config.yaml
model: "image embedding model"
dataset: "retinal OCT scans (Kermany 2017)"
crop_scale_min: 1
num_classes: 4
hidden_act: "swiglu"
fused_qkv: false
parallel_block: false
width: 256
am_softmax_margin: 0.3
optimizer: "soap"
shampoo_beta: 0.95
batch_size: 384
adamw_weight_decay_other_params: 0.01
Rows from block 5, named by matrix and row number. Rows with one number belong to one neuron. Each number is 500 + 25 x the weight over its row's rms, rounded and kept within 0 to 999. All counts start at 0. Numbers have three digits each.
# gate: MLP gate (model.blocks.5.mlp.gate.weight, 512x256), inputs 0-127
# fc1: MLP up (model.blocks.5.mlp.fc1.weight, 512x256), inputs 0-127
# fc2: MLP down (model.blocks.5.mlp.fc2.weight, 256x512, transposed), outputs 0-127
gate.352:507498512498517520491452483498512498507528484484517497520482514489517503484531491508474517480497496483511509465472495473498499490518482487477504477523508467511533516517482519490521484548483513470527509489555498527517552486508518447472475504530465482457504528480471531518471500506502466424533505507529549451530494509522507507478481488511474473484521527489464506518512490479462545499504
fc1.352:485439474519518493459551505542487514545511506528477506493511505504480480488491507441512486444500497450523478534510499507518523457495503499490541486522436495513522520536519524522517520496475512538511513565501502482481485459456495485430458517498485501547497511514480541497522467494499494521509457518506523504478535479518543517498529518490492500480495492510511492462484485524467504490503
fc2.352:517504512532537501491508499470513516480470505451490502520484461516498523498459481514473495507450510464479508515513528492479510567517503511471521534506467520497513445488438475462445552489490497523497498543457502463522484471526488488494510504506498481496516525544477520509495531494478518451469497467534499514562495476459467487493513500537531476526511484501509500506538481524503511502535
gate.353:495520515484488517481465475484516496496491514508481463452521529531481465495492489487499493477486483515538520507529472490483531530528511479447501457494541476468454508520495538501495502495478502492506497498483484461500535478477453483450484467487482530530495480504466508472466454530518492483497479520545496481514500518529475503480482463495497486479538470504530547476482493517488504498489
fc1.353:488497493491489525479495542510505532570489532488496515509472483473538519530524495508504530486458493511500466508499498472503451464498501521509537527514476550493541481445488474503532490478527507541524466518480481504460505501505535473513476475550504468481497505537571539484535522508497532464486511479500529503518507505497502480505509452487537528511510540491499512496519493505485500452560
fc2.353:480542462520480514509513532507491502462503497484496561511501475498545472537477495498509440457462484497533510492497535486498487517492529494493495487499469471471550488461453497513477498517473490521517508496488450519472497470553476520521503491479520488538559498482513478544494495529539530558436504544473494491479558534471509533508503554523491505494515502467506506539467467497510508521522
gate.354:483526549502487491506510510494534498502499544524511487521529451477447477473453522511465516470486488487469534538507512539516483489507498507495511478519481441496470480545469492500534506521482462517489494477492508475508517508486535483475469495529511504498480551472512528539501507461493523522476525506486506460518522493496468497508503501490475508525503508494437521498522476460535474446507
fc1.354:523526466511503523501485478499545462466489493495503470505460487515504503487506482446515455543521455473468461549516508474508521506478473542507532534474488545508542466468505479479503542503474526491480521491513503499532519502508499492506498499499498521462453495530510503520504487507492511464482492468531509548463472505513523533536476484471496493494505525484517515491467483508519531537564
fc2.354:520515514492546522523532515494521509468515495496467493527501443491498509537523492463518523518521499542474491524512470483492511516528494517503508479461456501529508473512498492464482448468487479469541475491515491509516488514526509502462497515496482525503524555524480476485565532506483479484538532514470516469542526506487527466543464472493471491539502489498519505452497498476467484493433
gate.355:511497513493448425483506482493520461479504495483461517491506507530468472539457517519509479537463471560505489531508486530523529504459480489514500492508537458514491520490468516512509487507495481535503511495504449499502479528491489493487486492473482518543468499468505466542518491529508556503487481501481480484519523530525473482482469468523492520493473510460507517477486543468444498534510
fc1.355:521469480490532501498486566508449461484531492474495483483527544478483501481522570509487541487502502487497470494459478482518486547525538525478502495484428530505504494533510504493517523524477541466501493478528523479489543508468466515521512487538520481505540470511484447539491532493477529496502539533518470535502538512482500497526524502511483476519470501481500515507516497518481534531442
fc2.355:495457490498475500492442498488525467479484468439476511490486543504514524515518513504482471483503473506520484511538497503515503526489534524483512515486516478503476485491501509579500491527498498503487465478510482479500559506482466528498483533488476520517489503486511459507503540528489501515522451507471529489499514486555464535514504490480537527508454537500502483489485516553478499536512
gate.356:492491486541474505493507469473468494494504456492514473526461481498517515499527548555530529481494491514535542498570524548522533505495502464478503534482503521455494531510499486506539487490542479462521508502514484502492484494497485496517493519511513470498501521514482485515504517496553455523493530487518538511471546507483492525490463490501500517495500457501483510542491517441494518539527
fc1.356:468494483516543498515464507515485509536490506497503526498511522516451519477485498506477474449507558495491448524489510459513539481487479484542531525533504529540522473505407534524512517479482441470460492500476552489498477497463539480510524482501474492507510516463511489492463466463493511473502483478479475508516454501530465507460518491497577490452539459542491509460511507536503479486498
fc2.356:474520470469471480501513491512475490476507520536480528489512531499498526479495522482518469500545501460525447523535498518494525499504501494476506457531527486505551464458463482518475578526494520487502504466517484535488502479522501494526494496513513477483522518471463535536467490554511501512474562483541519486511471507461507469467500489512516472467495518496511515479495562505467487510513
gate.357:501532495528498514544517500507494525544454542433469490492477465509464505522509550507520485483541493574487489499489449481446500551507483481492486483441464481510488502468499564463518532492510522507502453530474463553529494496511493528546488512489494550510493530478486468510535531491494480464515546504506496489524517498491497523517487502509492497530517479470484508531465484475486479506490
fc1.357:522540509451512494489482521512513507491512464447491535551471501514485517507496480523485510518478535494456458501511533485472507497526502457505532519510485495529488517507458491504466509483478460525483529469508550497522523491471512510498505513489489445478517534484500503548519467473509551540456496537493482476486500483512474457543548498534496492493475475496527491527517473501445498441541
fc2.357:481529506495528498531516476484490476470503519501502470466522505503470488495473489525531492477460513527492454539527516499399511510514511511456555536484537465525481470448543510500536492491490487487515475522497477472523460514483487522476499507487475528505486509482474474503511527471502525521539523500528544495469505506531475548501497497494516493492446508447481470506478483542521490486458
gate.358:510503504509502526534481499455479498530471508485556497510465501533473465539480546455491511532472508492510490541531481487494521499475515524504518501457479494445470528492492540541481485485517488480481466513515507510510496472498469516506537538479497521443417496518485503498472486479526469501499511469461456508438504483500478509529506523449495497495496484476484484520525463449504512460490
fc1.358:532493536500523501525497464497468483544502479489489542510520497539482483507490518461519504490472487495510484546468494474487488491457541525554488473490502519460475519451488501513461476504543521496495485524493515532533460512475470520457527489514502483464501480500510522483482500531501501492476503486503449479462507494498480533504494520472476450498510495534459479526528467534512502485513
fc2.358:504500540502471501521483543504472503454551478505490481469532458501473461484503489506527515500510560481522498508462473510481516474506519509489489476516518487473553512518512525508524556528531523513472520525500505502497477515528511491508479499511481496488533501486507536531496420528552519490499496483495506533492457516525504488474560492484501545502467463497458532450503507513469515517547
gate.359:510468495507473456531517507520506459498545502482496472494485500497497499506495498512502478468526505491499508506539483503486512471484543552516531478469476515452502511513503470476537533468488528479558480483540473476536500551489488494513508485466517521521482516501504515517505520481547476493502506468569463533520530498471494483504501473504506472539507491498549484529500482523475500502547
fc1.359:510533502530539512524492486482440501478493548512521489517524518419450506524497486509498471532471474534511520504503494485465484558526485480511563515480495512534517532516519493509521504495493512464480444488490517490497486540453503499466505497509481512511480473479458492470565515497517503501478481509473494500469493555515487537464482487459496501509542508514468517516466545485489544496502
fc2.359:484537525527548473526491497471502495487469479482521483522495484482491496504475489485531520514483484497519527495488529493497527521499493483465545479506516479479455460500479567497503527450486434504524502523531526505527535531540482483459519508518454497509501552528507473515521506521545516472502440534482525442465486475511531523490501507538529466516558493541529479529458474509497517515499
gate.360:519501512527472466497472486493509502481494497499510452509543523426491543479512499500482527508489500481493514480545520484526478485523479447510488478500487516463500500448497467518477503516505557483515555496499479484472504483482478530544492491480531496461450507503477461507511505537503517520515470542509476460481513489477496524514479505454505486470475516509507530511492525461492424531525
fc1.360:474483507477542505531486467512505499460507516499493461504478480526474491469496484484485488529483517483477497490495498521477500514502528448469469492473534493500490473509484545519532482443513442487556484444489501528510474503511515515502482480480523502462493477473498496500515509470518453526497533494469463546447540463460489530522533486481475509519481478569497533503476521474513469549469
fc2.360:498439542515552471462529477469468540504540474500469499498479480485501522518505510478479499520474532471507445482495486541478523501510521547537514524498493479480500480523531490502493505471515485488492464466474519443517476520487515523513464487488476472510454541486506499484447569485479518530484543530485495475504496513502479499509528513542484475494453501479495499480531496482505514468524
gate.361:468516556480481527519506504505482520508516499542475531487471490482482475514486484512552480527463513500512519491564506507483532487508551485514530456452487514497455477477496510527529468522525495505549479499513496517528501524514422495501480478471561497485452475477557520531513493506526536508500485480495470508494485546515463486500513514502495531494458493475509518504520453501507504490524
fc1.361:533552462476512536509475507495470467520478513495549508537492514493516471482474465524496534522510499479498561526486526524509506474495496521501451496527502514481477491503493506473534456493459507475519509465468506523449511511481489526447473487481500500509529470504486496470466508466512485521558511503525515474514483454525531540480461491534509520492470537489481487510478471463518500484474
fc2.361:479484519517516488536471511544548512498510544431482561521537495506527492513503505455493464485512500487507459509510507494514500489497494485505537523563516497490508528504507518521546515524487507483515532513488493521483480507477541453538486498510510496532523478548525468461496516489505466521473514466488480536459467546525461522516506493483509487481468518493497520466488481509518523506472
gate.362:545487474520502528500468526518505543525450492476468505519481494487475506521495500483470493465478510500479516500511503526513480478532523493480528509516499494486483530509480529506529444527483507471500504467548502502537527502473513528528483484521495539480562463496487477498488529442451497497506521520535481506503490525490492512502489438456524483502458533499501500458549520540489480538535
fc1.362:513529472507521503466486513494495573490451470464452534506487506546487507535541520472502497451480531462518542480504508485522517500534471491498558537487484483483477526503465509534515476496486532478487475479535516506492522465494509536546503476505470501525532496476475484500472517506486504472521546539527459482532524527491498494493541464484502473503485510510496508460546453518522471528549
fc2.362:484488515510480460496547478503500478435520532485455505506504511447518505527531513499482519517486484500512510530473487483514526479475510483521495448517551508519528556481515490469438506520500491534498538494520508501485491492497502510502468489510501528492499543500491475471547516490523556529473495452487470520492540492467478482507475473485514500530511504468507525472529539452520490506486
gate.363:501518517530485496428508462515483497441467529502477485467545522492534471480491526513508489494528479475497549492516565510507533507513528430510524487541492469510512486481478493513481485476494516491513476531513529482471498470482474522480477457492517513503517485482523492502521507454510544520482500499481510502474464460497533460517519487527495525476504475464459522501466508528521492499474
fc1.363:533494486514492472492508473548469476555518496507443500489509499497492514513469495502471529459475516491527502507476469521463504525520466567506511496461502479473465529452483453496496563496510505500474518467483478478526529478492476502471553533490494484486438539490533528491494513518489506506509523533476495508470464501496524518501505514465442473528529490521520493505516466527486487512505
fc2.363:504498489559491503540535539500505495511499471535509513515517510489506483484460522530514493520481489478493501522488537505488494485480531449486541498477560497517504525475503490502501486440462501560533525520473493497484528478515498462502481470479522481534519553513483494498497473495492477461534489502537513478536528490541521516517509512519531487540545485494512454532514475472498494464461
gate.364:500502437506495507476520523469487551490508514510498518533519503499492516496453529517540478491575489495489525476501493486460454495504507539421489482502505516454472525471499532503539481510571484483512560505502486526466490492489504515518500463490465474504489501493534523537534505476539529520533497501544474519493442510485504482492492511499482457478514499475513495483519525484478528481474
fc1.364:516470469524510450448547527520504486473446477525482518479524479512477476466487472506534466527476512483532484498512440489522510463476527471479478477501501484523484460502482508559528458485488479512508479564485550498497506472484502517470495494470511501552546469462503498499527549506502521484509489512500549496492477486557523525514507449493511479451520530493489464487526520481506491496464
fc2.364:460503551479483515487506480522551524527534537505530478515486517518530456495510514527464495482446538488509473535523475527526515501488502507500479544504454521504541513522491532498507546493530499473501533490531518530545471446508509488532506490456524467508487496492540557470496490453497479494495502515487512514479508499520512438493480469467487503541483527525504518502454505472493508530491
gate.365:512517490529483517504538483513496511488549518501503486500505497537478469462503526498476501495506464543508536526490446506517513495541479504485512514508486512505432524505495493510526507513450502552508481475528497472518524492458517475494475450528489502553501511503502468486504493460494508459498468525554485502490454535506506514476484501483531493498487522478479485429506479521536510514497
fc1.365:477504526516535511508492453500512485467493477537494493515518494505504481476547505460546563477480461463499469468500513542553532503528517478491488524486497504521464477495476507474457501520477513538510538549509494461479516496506497517500521492518465521516465515523503471517507482491506523493476500500499513499537553502509489509524489497564526554537488490513498505515517473445503513548464
fc2.365:505520471499515506474536483473486446499493509479516493508477519491434519498504470506504494492487540464533484457499484479485494465495460484478492489521484510507478526501546495528529466522528484552445479515523476454503501490520493515525528443522484506462500497495453494498486531502447473500480523477511487488509522528498512513525490505531504508483466462512536477538483493503482500479576
gate.366:516477518465462487489496458478487538522570506522564476486494475516532442521529501503507491511505515528507472484528516501485480487463509550503473520487469522498504523491541498504501492508522499458487491507512470504484545487477510509495524501491460457517487490511500532506491536484471506546489458501486476457510497499552474498465487504472462488490485538488465544486542484537516505511533
fc1.366:488456496480527495501507476498497497511518526505491486451474497514502480483461470464480541485510544502504506494539446502484537492523498532502518558490511487523491519487512515509576519529529507460508490513489481566480505528545503504526543535511496448525476486483489502475541483517465470527498470487496489498488507497500475509522458545447489493516494493493482510528523468485479484500494
fc2.366:517516519470495517518529501467502466509551565524485484543496538463482479493542521497524493519463505498494484535446465519482529515493509499538477494463519479509502501464487506509531480457562508510496504532516502445485499545505461506519484460511540516484544505513515461459492546545524499525516452484503459502496485512498500519504480553489479542414524496513533501487495500488522502494441
gate.367:494501444474475499445519511477518480482462527509487468514508478473512488493525487480499516504479523518469468479518529511540472495485502475506446488484456459464500497518478496497530487543506483486471541505482521474491503490496509516506533488510525504533506526457475521436465536457450548513500490512542490505495504506527521540523450512490532509520479481507546497456577484520516515466531
fc1.367:517515479506481500493473513481517512491484549516480511496470479479481486494502476519502525518491532509452466471528525507543520511476490494487496472420491492488524503515487461553520469521505516535476537527514529509446470511484515521507534490469524543493498508475502517462508525468479515477465510552549480487502496489492487526567468511480469483535486462514464505514582478507542507511536
fc2.367:510465557501486515476469477495474505518486528535475495538524533467537468497487536511481502497540534523514500493508495508522455473540499511532568512487537532512495524520515544477541508522521469510494504535480458503492536524529493502475497558490552523512452508517479500489576514507554500489479488507544482479462496524470499480501500505518551506543509506471550480532560552478525519485541
gate.368:496495500526477468455492479473487485513482516447476506460472510485533476527503537482517482474513516538531518487471481479517515487520504502576498523537516522496472522516493540518530494441483465511489487510452543498533462526438440529538513506511498516486505492497512536544500502473509460534506523503507510481534509533519493471504513544494491537536512516514520449505487495494440491472490
fc1.368:492484515561465495503542506492500532524524485485519482446518507503525517491504498479533470534505497545511495504463459470525498529510516516546502509526508519492519454516516511493540490471520546502527489492456487492527485492516474531516493506480515513487495466482491501496468506502553493556511470485467538504547554521537501478520482524517463530483518520548547464486495455502536528483467
fc2.368:527497487537502502512565465522512513516500517475483490509503485479443501544544491525531562514478549476512482513504479486470502520499511512519467482516519528434495537525449518499517539522522489480501526503535515504525480499498544495509490531512491460528485493510500490506459536526503442486547495515507534499506527467519448497508517479486523488477540493469480488506508502469476480469534
gate.369:408503502517495500462492498456472492504476507488477496474514505532541506457507525527568473531472519538513472490561477529452535475484499485520506498524527481508503461462463497504448485539487534551538503522447493495515488527514483502527496483531537497523480476510491524486486522476491507482508538532524441523503527510486490501509496494529482530525513537496490502520494491564503511562546
fc1.369:487493534462536520501502464467466527482512510506508484524474483504520470492494501541494526523523506518523501555476495484482497529489491471472476515476529501511531473506535491533447470495501498483446528500503491494493496495484492515485504491529566521498496484490505481478514499456534515480525480481495474458511489490494479514459478456529530519511484543532488549489526530539512486494511
fc2.369:495530530497507468480490484495516551543501451503520472461485528456537516493504460471510490525450496483508519498494547514531512496510511498543555474551531503504502463507492493500525511469534512500539457476565521530484518506505531486489524453486484515500530503466523510493507547525537444478496511534459489474490521495504500456475485511492471494514436537508508494544482497515464436459481
gate.370:460508518504455503478544555509522523490479512494533498506491455519497455490490471490522545442467462536480489538499473491483482490522425502475506490507480461469488528490489499528542534518491531542519530504525515518526474500487511519459497538496506536514506496491482523490486521450495500513524525468531533545492510491475511485502449484484475498502516514509470512507473460524465534481528
fc1.370:494494492497475507474523470474481505454505489482459524483461536495507492518520531516493481516571521473543496503475506453491513495533539522555471516497499494524509522496480555522486489443519537510547501494512481492471508532517523532503515516493515484506473498503521479523463522501457535485466498483522493527487482494490511471490508571492506511541534457472513464473484518513479535478500
fc2.370:514515487509474520511525519535488464479509486520489439528478467454474516553476493494510467467497539521502513539481527489466488497512485517480468488486508490510467498527513500472499518499536512538523507519504471467552504482500492487516558551507539481423494513479479531491529536497513486464517485501508515475537508471510544496507522469513523531477519537505510494506516503528500513480522
gate.371:514500460509449560494487489522510494487476516541492498498485532527523483535461501477481523532536517504479533544505538454515530511482540540503478465513505504503472542494499459537496500479469504508492475513527485544498495502480481530500477471514509508477522495499516490520444490472469523494446489479492441539487506468500521481504528479478479501492489494508481519574503523487463522504531
fc1.371:480490523473494437500509508509516532513522459486501516499483490506493507477529502513525471481523486490527494445496504516475500490533470461505518521502517491475504454488511467452487510516523516475525547483495503465504484531519501463480505533490549485539475509503499511507539524535516467515569503533527504445516531509483502526505473481534559502463529501503522495470497484482486464511459
fc2.371:479479486469519501502526543489475488472505485510540495546507465545516517498487518465522494474568495498489478486458516524488511548513494494484487502498520527475448470540475486503434539524513460516509519494464505479482455471484487499508501480481535496471494494495506492477506537531498494542520521531469515534506518526469502465452478509516522485496535491549521505529487504496470494522456
gate.372:506479487469513520508496527505461497484483538533478499529501461497511529507505485526485532467512497506514488453506466555474492484471507483518532514502486448452542538509501516513467526501485492504508523522502529494521493545448517533506516467478487475496530529507539522483520505467509503490516531479472494517449527504482529532503497490475506497509499454473527495479505534500523508516557
fc1.372:522480534521463492497476509485521563443483496505490484482506492515491453496525459485502510515516514473508549497486535542457511482511486475446529467501507483464479473497503484506489501531493553544519515537496527513502520531513516531489455488469481533515491526514469526518544548482451469455508502473516474526487493465501515477468541493531504522512515483506493522464493533475417498460487
fc2.372:546478519495485484472472481544503530528494502515488442536469495441512520520480478531484490493480530483508466424526470500478503487495513513509506501519495464535496450492527486505487486501506486526506499506500515507486557472472506542483472477470505518484520486464529499497465499482489513564537546484534515535523504483521514476515580527527593549496507504496521491508499518494551498443526
gate.373:502485500492498500535487500535523543528508538484473452492477536478532477499461533523498511491468510502506463477525541488480513481497537481489545514519489493488551514465524487520466505544495508464512491498489511551480506512504519503438500475502570477535489487516454491520509463493495456522504494523484469480507518539472502466493529546490473512481522475514530475513526479486476436505506
fc1.373:503514494451468490512436493528535492482483503469492485492518494501499543500517527518474519472447519513461454523487529547494549495505511506518505518520511501498478510474473521514472517506521493517479497493505528462508493486489505480490554466472499554496495531526509504488489469489511516490518467521498504488540520525482479414489486471476480499534513498499519484483503502525501472486450
fc2.373:529515491498502497479493491481499527465504494512514538482471488519487493466485447504532511440512485506528477514482474511538510534537531513480521511517530545472449494480482527520509467499477461509470466493440484508455467450499519502521489491550474518495484503475503463510516498452523524488519526527509500448478483512502517475532481495492506492489535526526493504493482482561469473501522
gate.374:464499481449483480495505505503451524521521530480505517560488511489465521481522466524512516502483546544505495472492509481494460489524507521499486476458501520477477509490494528497514440485523506500517488540487528510492497457510482508517478522469500511482517490527519505557477489494495518494490510480521510468536503488513482513500549477539531475537447524491527511473500507463455495479493
fc1.374:517472517538461539491479484496488469519485496521550480501493512484530510509505514481475513492477473493523506577493555515505559530474536513500483481525464501502482505493482492500497538525478489476505509508490484460525480475509465498485528529482502469531490500498484469472483464515516506476526499551516526487491542515492523478515485565475491508486556465483516506507531492472534536509456
fc2.374:509514504519499535479457488583497467520473520517455493514520489503474526508465529489492487487523462491547487522502527504533509508499487539497533508532466505543529475514499501520450520494519512528495482520473538465530537514499495518461509516502486473492463499518453470490494511500507499533526481540480493504439504503482523524497466520501565506483490511499513486525444542522496467487498
gate.375:515506538515512495501469530483494499495536501461449494481503486505530490498535506527479495500494492560495496520477544452528474474519453493490519533476491527456459522473506519505475536503509489512444431515492523520473517508512500490525523491552481486432543463526479506537456511463446496540493510500490491477498548456520527486496500476477469535454527497462497485480571496496502490520524
fc1.375:490498531502477500530502467492513489512509504500503508502471493560524515488532514485532465542518522499497504526451508490518461466515484533510491517522473473466510513458527468493483507513517506474436438540466469535532502510517504487486466476536456500486528480490487474506485494513440491532500516501505514480481527489496552565491490493500485522478542470468486495471546488456483506458498
fc2.375:506495479499479561512488477516554452466525520485490512509465546550511497468548474535506523511454528490501530498487481538482528475509500498503483497470525509482533511529516505499475536463506505514507537562533538511528512508487533502512452507505467504508532509511480478552501539459504493473533491521495485523492527486480498504507490448539474482470487553508485524461488488532508483494442
gate.376:533512513496473497483479521543522523485521511541472473506518478526448542481455491506445526507507481446529532496528497499557480514500493491497483500542517475484461534504548462508523493508479497544534533495507502510539500500443473521489494506494474511508473516537462483495506472489499475501505503532486470477513491499491510496557488501487500486465491488504566525497518501448523528497496
fc1.376:499505509493495521492502534504505493484542511538500514558529528522477500507501523502496477487470492541448536500504458528466499454530496464511497504446456502452508494541506527518536528521489500489458464458457509458567503499458529476525487502490520510492489543507508502476522482485491503467496501491517537476505483502525499531487498521497508469506551463514474488526544527492550519487517
fc2.376:494473543493502510507443468506496487568547496416528520460510478489530475493496496493524564504490466481490513492547472499554479512497509478498459479534504464469470524519482507501501551477495448520559522485511512547487461478489508503467523534530505466526509495487510471486475528526527476497521488473540497473472501486520499497506495488523477454438500536535516474471491519540480480514447
gate.377:497493519521490506532523494488460501546543548505511474494461492530476442491493477516480495478494528491468503464523536544506498504486503486518502519504512509516517511492509509489511485445476485520500450491516541446524475496488521506536517519492487474521509553474538471455529520456462474520527484489506496455513501517508473532466442504504489488463541523472437475517507480519467485489464
fc1.377:502526519501531490500465482484492474513473499546466493511503483529506486457511476445468482491472491499477489549512489480508514511517515496469452493495551490499458534533463444545513519505526531470465499519502522482525486472499512476461483521518489549535471475501471513523511450516503524499486501491464508505528520462496488438511483492459481528491531496506496523472486503490501544538518
fc2.377:497468494500511522471535508486477499487419491546538478534508520538512498496493496506470523472564527468513485472509512479505479462495508504517467494468482566544514525511505468486502497499501489499481508505496525512487439501519477519515521504489511444496517510521527481514518455486539533520487492527515489498522564473514525493514513579501512518451534481543511463469478549484483506485515
gate.378:503485508517482465503507496526502453514527507478522492516511504517535488514486513491526538522500463491469528505494554509482497526496535508491504542488505501420501502498491498492498519505558507498537462456476492525460488468482516477480495500474526515458461508510496497504502500470476497506534492532512464493528516496492494495539501521542520501513501537526472514461495514517496504500537
fc1.378:429512518515490528481519502491491505479456512509502493444464515495479504485489465480532458507493500500494507502507475474458498508462502508515460517487475500534495507479536443523537503496507493493483516495552514524493509535501465503504497518496510481540509500510522451489537504530488483486499491473480536548502464504500558537500502486515499538490493496472474529493513499478514514469453
fc2.378:469477496518521449485487488476512509507480450483497519471509551484515469505521502467492489493498502505483484540501479530439537498477566514500493509450522507496467456474503428520512505476487518507539516530483497524521510486503494491507453513539493520504502515527512466520538470498481477527541468480486570521518495504472500495554493500494512502519497512550481489514473514470478483549499
gate.379:452489467528539465472518511528436467528466492502522510515514534496489480480500549528510527518498502519526517489501558490480491503524505507473502515498485462487538533501522482495538467452514480512522525520478477497496518547504481513495545512484501544540495507515500520500470467491518513485464498481496528449496504495533482479475544504509462461516507471506473474456523485501502447477503
fc1.379:506465510531528493488499491484462518489504491524529507503444520449496465499505480493483476529509467512547430462543516540489492531517532512515512508487533525503531512482510531534502498544496461516518509467479463454514470529510489519456460497492469505490523486496537476463516505545488495516532540488515507497539492529472513508495498538478481522481476540443482475519559516531513536504538
fc2.379:491506478479520505458513505495509453507522479508548476474487494469490528518516521496482459510502513482487503505522498542470497505491532483541514541524509497465528463526458512501494495496501488505574505500473462513551515489447513489515500532519470523490531515496501518485541508461461509494488548491512508536504504484526475481458487479529480525498471503515473505454503493491504505506529
gate.380:517493523485515490484479467465487504472464505486465468483451498515473525489545483533507525495480519478473544536486496518492471548500528502495479509506509506490510508513490511505510444488460480488490506514500458479479520494482537521501496525456517537533474446508515465499506550497469498496501514440499517496517515510486477512503458509536515499514492436500534471433528526450487501482526
fc1.380:530478476486490505472464454467494497487513479500511457471522490526522468507457505499501512492512485523550537456520478469503520518512464497518530490548490499482521504448471471542480500503510491478499484481486475527505488493484517498499494526483519501522523512523483516478456455472476507512479477485495553486440493501482531512503562487525529486500518445476477478501503532521514511488484
fc2.380:508486490462491532489467519539538513496473484533512512474479481481558538468522522450510513540475485493533510487480518504473506521496491505473542452524490557448477497474516503483475514479528473525473504509498495533504521505473519530456505539504522462522502507495485466523496464475439505490529491513512506497488517519477525528519492475491490471495553471504521516524531478459541519474509
gate.381:509516540511440475469498520452462514446527524495504474446457490492538479510510509463485470471481524525490537506542531498500547475494497467511484525527467472507490531538559497521508520485492552530531514455492471511490482513480482445496481525468508496548516503485522480531475501497492455521495512509472492491484504514450471500493515477520467525486497532499508438472493513492517551463498
fc1.381:501508494493476502504500544479504548520505506484508488500514494488519501512495465496522447496436565502517488507480542505497531485499539497485489494492458448449513490504552485519472525515495523512538481501534475499490513500488469463527493502481488492528528520449494478544486496495465439482517520492519498483503538484464477552503531513502469545511463510485535448480486518491497550469495
fc2.381:506441504463511491464442462531532522482471438491509470486492512487469488452521501490526530507547545500487526505491502518482515513536529494482473506492483444486480523521508524508489463514470494508529509523483528542472544538498533501508504490531496505527493528447498525524463516461502488541515503528492484479443521482490483490495491527519516509521504479465556518508523499463520500464460
gate.382:495500540517524505503513525483492515485456563489494458489507473502498536488500484516506503489504442510506519486528509510496514490503530513455497458518468478488451468494502489500513505511489450510515493488493493507547501532500490522455523512534521456517540538542505476474541460532505468482509490492487468498471516520487488536482517477473536485470514470497509500517470531521443462474505
fc1.382:477468481513504492498539490521449524487490500478483506497517504487502499522482455496483484512538462551520522514523499524508506542460517543490471458473491490483472488471480469496528484520511472523470465492520522519471483563522518497464506557512466490513523527528500468488520508542475512544500503487488485496511491524482536508452539483526500565490527520501516508509504530541497481513490
fc2.382:503529531509483496515512513503509522543459506533476459498511542556500527532521510519464527509501507494463519488476509535473500511461487485479493507497523501524487514433468506442505513469506473539568458537529537494444500493471537485482466486492513542518520498487493493503521544485497484472515432508513456537509526560538482510497488523499503478485490509509495471504499483498509487507483
gate.383:478494472543498464468520466492468535450509559459516481503519457543470484507485476515498512469480496448512492537517531504532519480504507500507460503488519497459502533511494513514523479475549522516508469522491539504536513512510485511507488463499508514480509500541477526521456499523504563493487520467508503489459501542513489516481501501560537484514514525542470522490502546453532490435510
fc1.383:457524523512530503527497497488472458536471517520512502551558509481469550489469489489486513458462523502543463478496508482529536505475491489471521509516546503491469534470485515513467524504486507521517471523497522525514486520533525494478521472508518520516491534480524509522490506476498511525471515486466528444475507486527470503476468465526583503534539508517498498464452505478517532500499
fc2.383:498511498510526537476523531460479521462512505527513526493488434502470501513512462457521482459470459501508488542497488504464519470510510533510491477534503485453464455479467599494482549507498502526502550491469490528496517499520503507490520453481504506474473486553495524498552535508514462481453495508464509506469484482519476484493496486537499523519561532498479498525526503486490514504530
gate.384:539502462478507472500470519528488506525483504518494467503483467557433521568490476469490548479511507536532471505520526483508488504530532516529487469515485516464479546512513487468532531459504566522523527530533477485492463495502471495523488517457501489499514495552492531521543497482470488521506530509471486477514471467520516502511499518520466477498452479501484529510519469479531493502508
fc1.384:570504494506503530512500468459502524469491535521525455478508468512489504528526504496503453483520459458477520508522494553506496496453522492518479462471544455513498487477527516545498520517486488540523541528550517521487472520462460508473457506489522527482494507526503481516524530514488470500504493481486496521473506531502509474472507520465535492515506465506483500503473521514506500494502
fc2.384:542501516503503448482455504490503539481508552538486494480529501459554487492520488503532549496477518461489479474520491543488457517523499485481507488521480461512472471501495552517504488449473519471487531528512464537499480510505553467494479533559500493493552499510488506502495521525456484494519503533545531553519517501484516510441501506489485501468488506512486524523519522491500493549498
gate.385:531488534479494513477495501477484488536503538512512493488483509503475501494479488494521485512500555493498490481501553496520502525490519469451530479490526481501513484488456454503482494495559531474522571526489530502474495530500500486533493508513487493516533499439449521534502482498484534496511500526467487535494454525503519490557518509524490521539518506480497476505541506510451504511483
fc1.385:484462519496482502498494496476505533512482508565506504442517507512517430477479514472499484530476540506500547510483506488472519524483494490480489513512524496497539489536543479477521494503511539508537527526528506460505525501485535515512447499508479513498491525499487525463512525531478506477516528474521489514496534507500509493511518478516491493527505442520460546493498522441527570529536
fc2.385:488438492475450478507496538522477524529487509506496518503461511514477473504468513488489502503476504465535506506480518493484484484517476526471553472448481506482494492491520486528525533501485494506511509496525451469476503478499473534505465422521527523479481520531580490502508472550432510569513481458476524493492516479528488488495510524499478514498517515501521470491494485464511494462512
gate.386:475487499556525488483498528513549486489482501510536481495487489536483488493508511456515503514488551517504547481493483524521504511509464492466515520489488478476488491545500569520520494454486464492517457521484481497464468489519522558496517459489461525547487547459478464504497464504484521461464477490536463536473497472499493495515505506516466483527478473485514458498528520513510461479542
fc1.386:473465497524496491490469529493468521506502452514469517462502504524468486516479492512445445512526495527536520476522521508526516516496488475488473488515517487499503545507519551527511475494459462482484485490483484485523501526491460529492480508470493473474502495489528468510480489506520497478454529543504496491536544469503503455506437544460507471512481508505486546549529500497535519492497
fc2.386:442506486463499460504484457474472511474496552542466490493487527489472514486530478524491500512517520480541476514507508469482496548495475513506536503535487494518477517490494509485506450538548480535529430466501519480515487484462524485495465495525493490479507550504478458525505501463534497476489472514497520544516528464517496480498502481512499513496522487530462521530469498481523521459521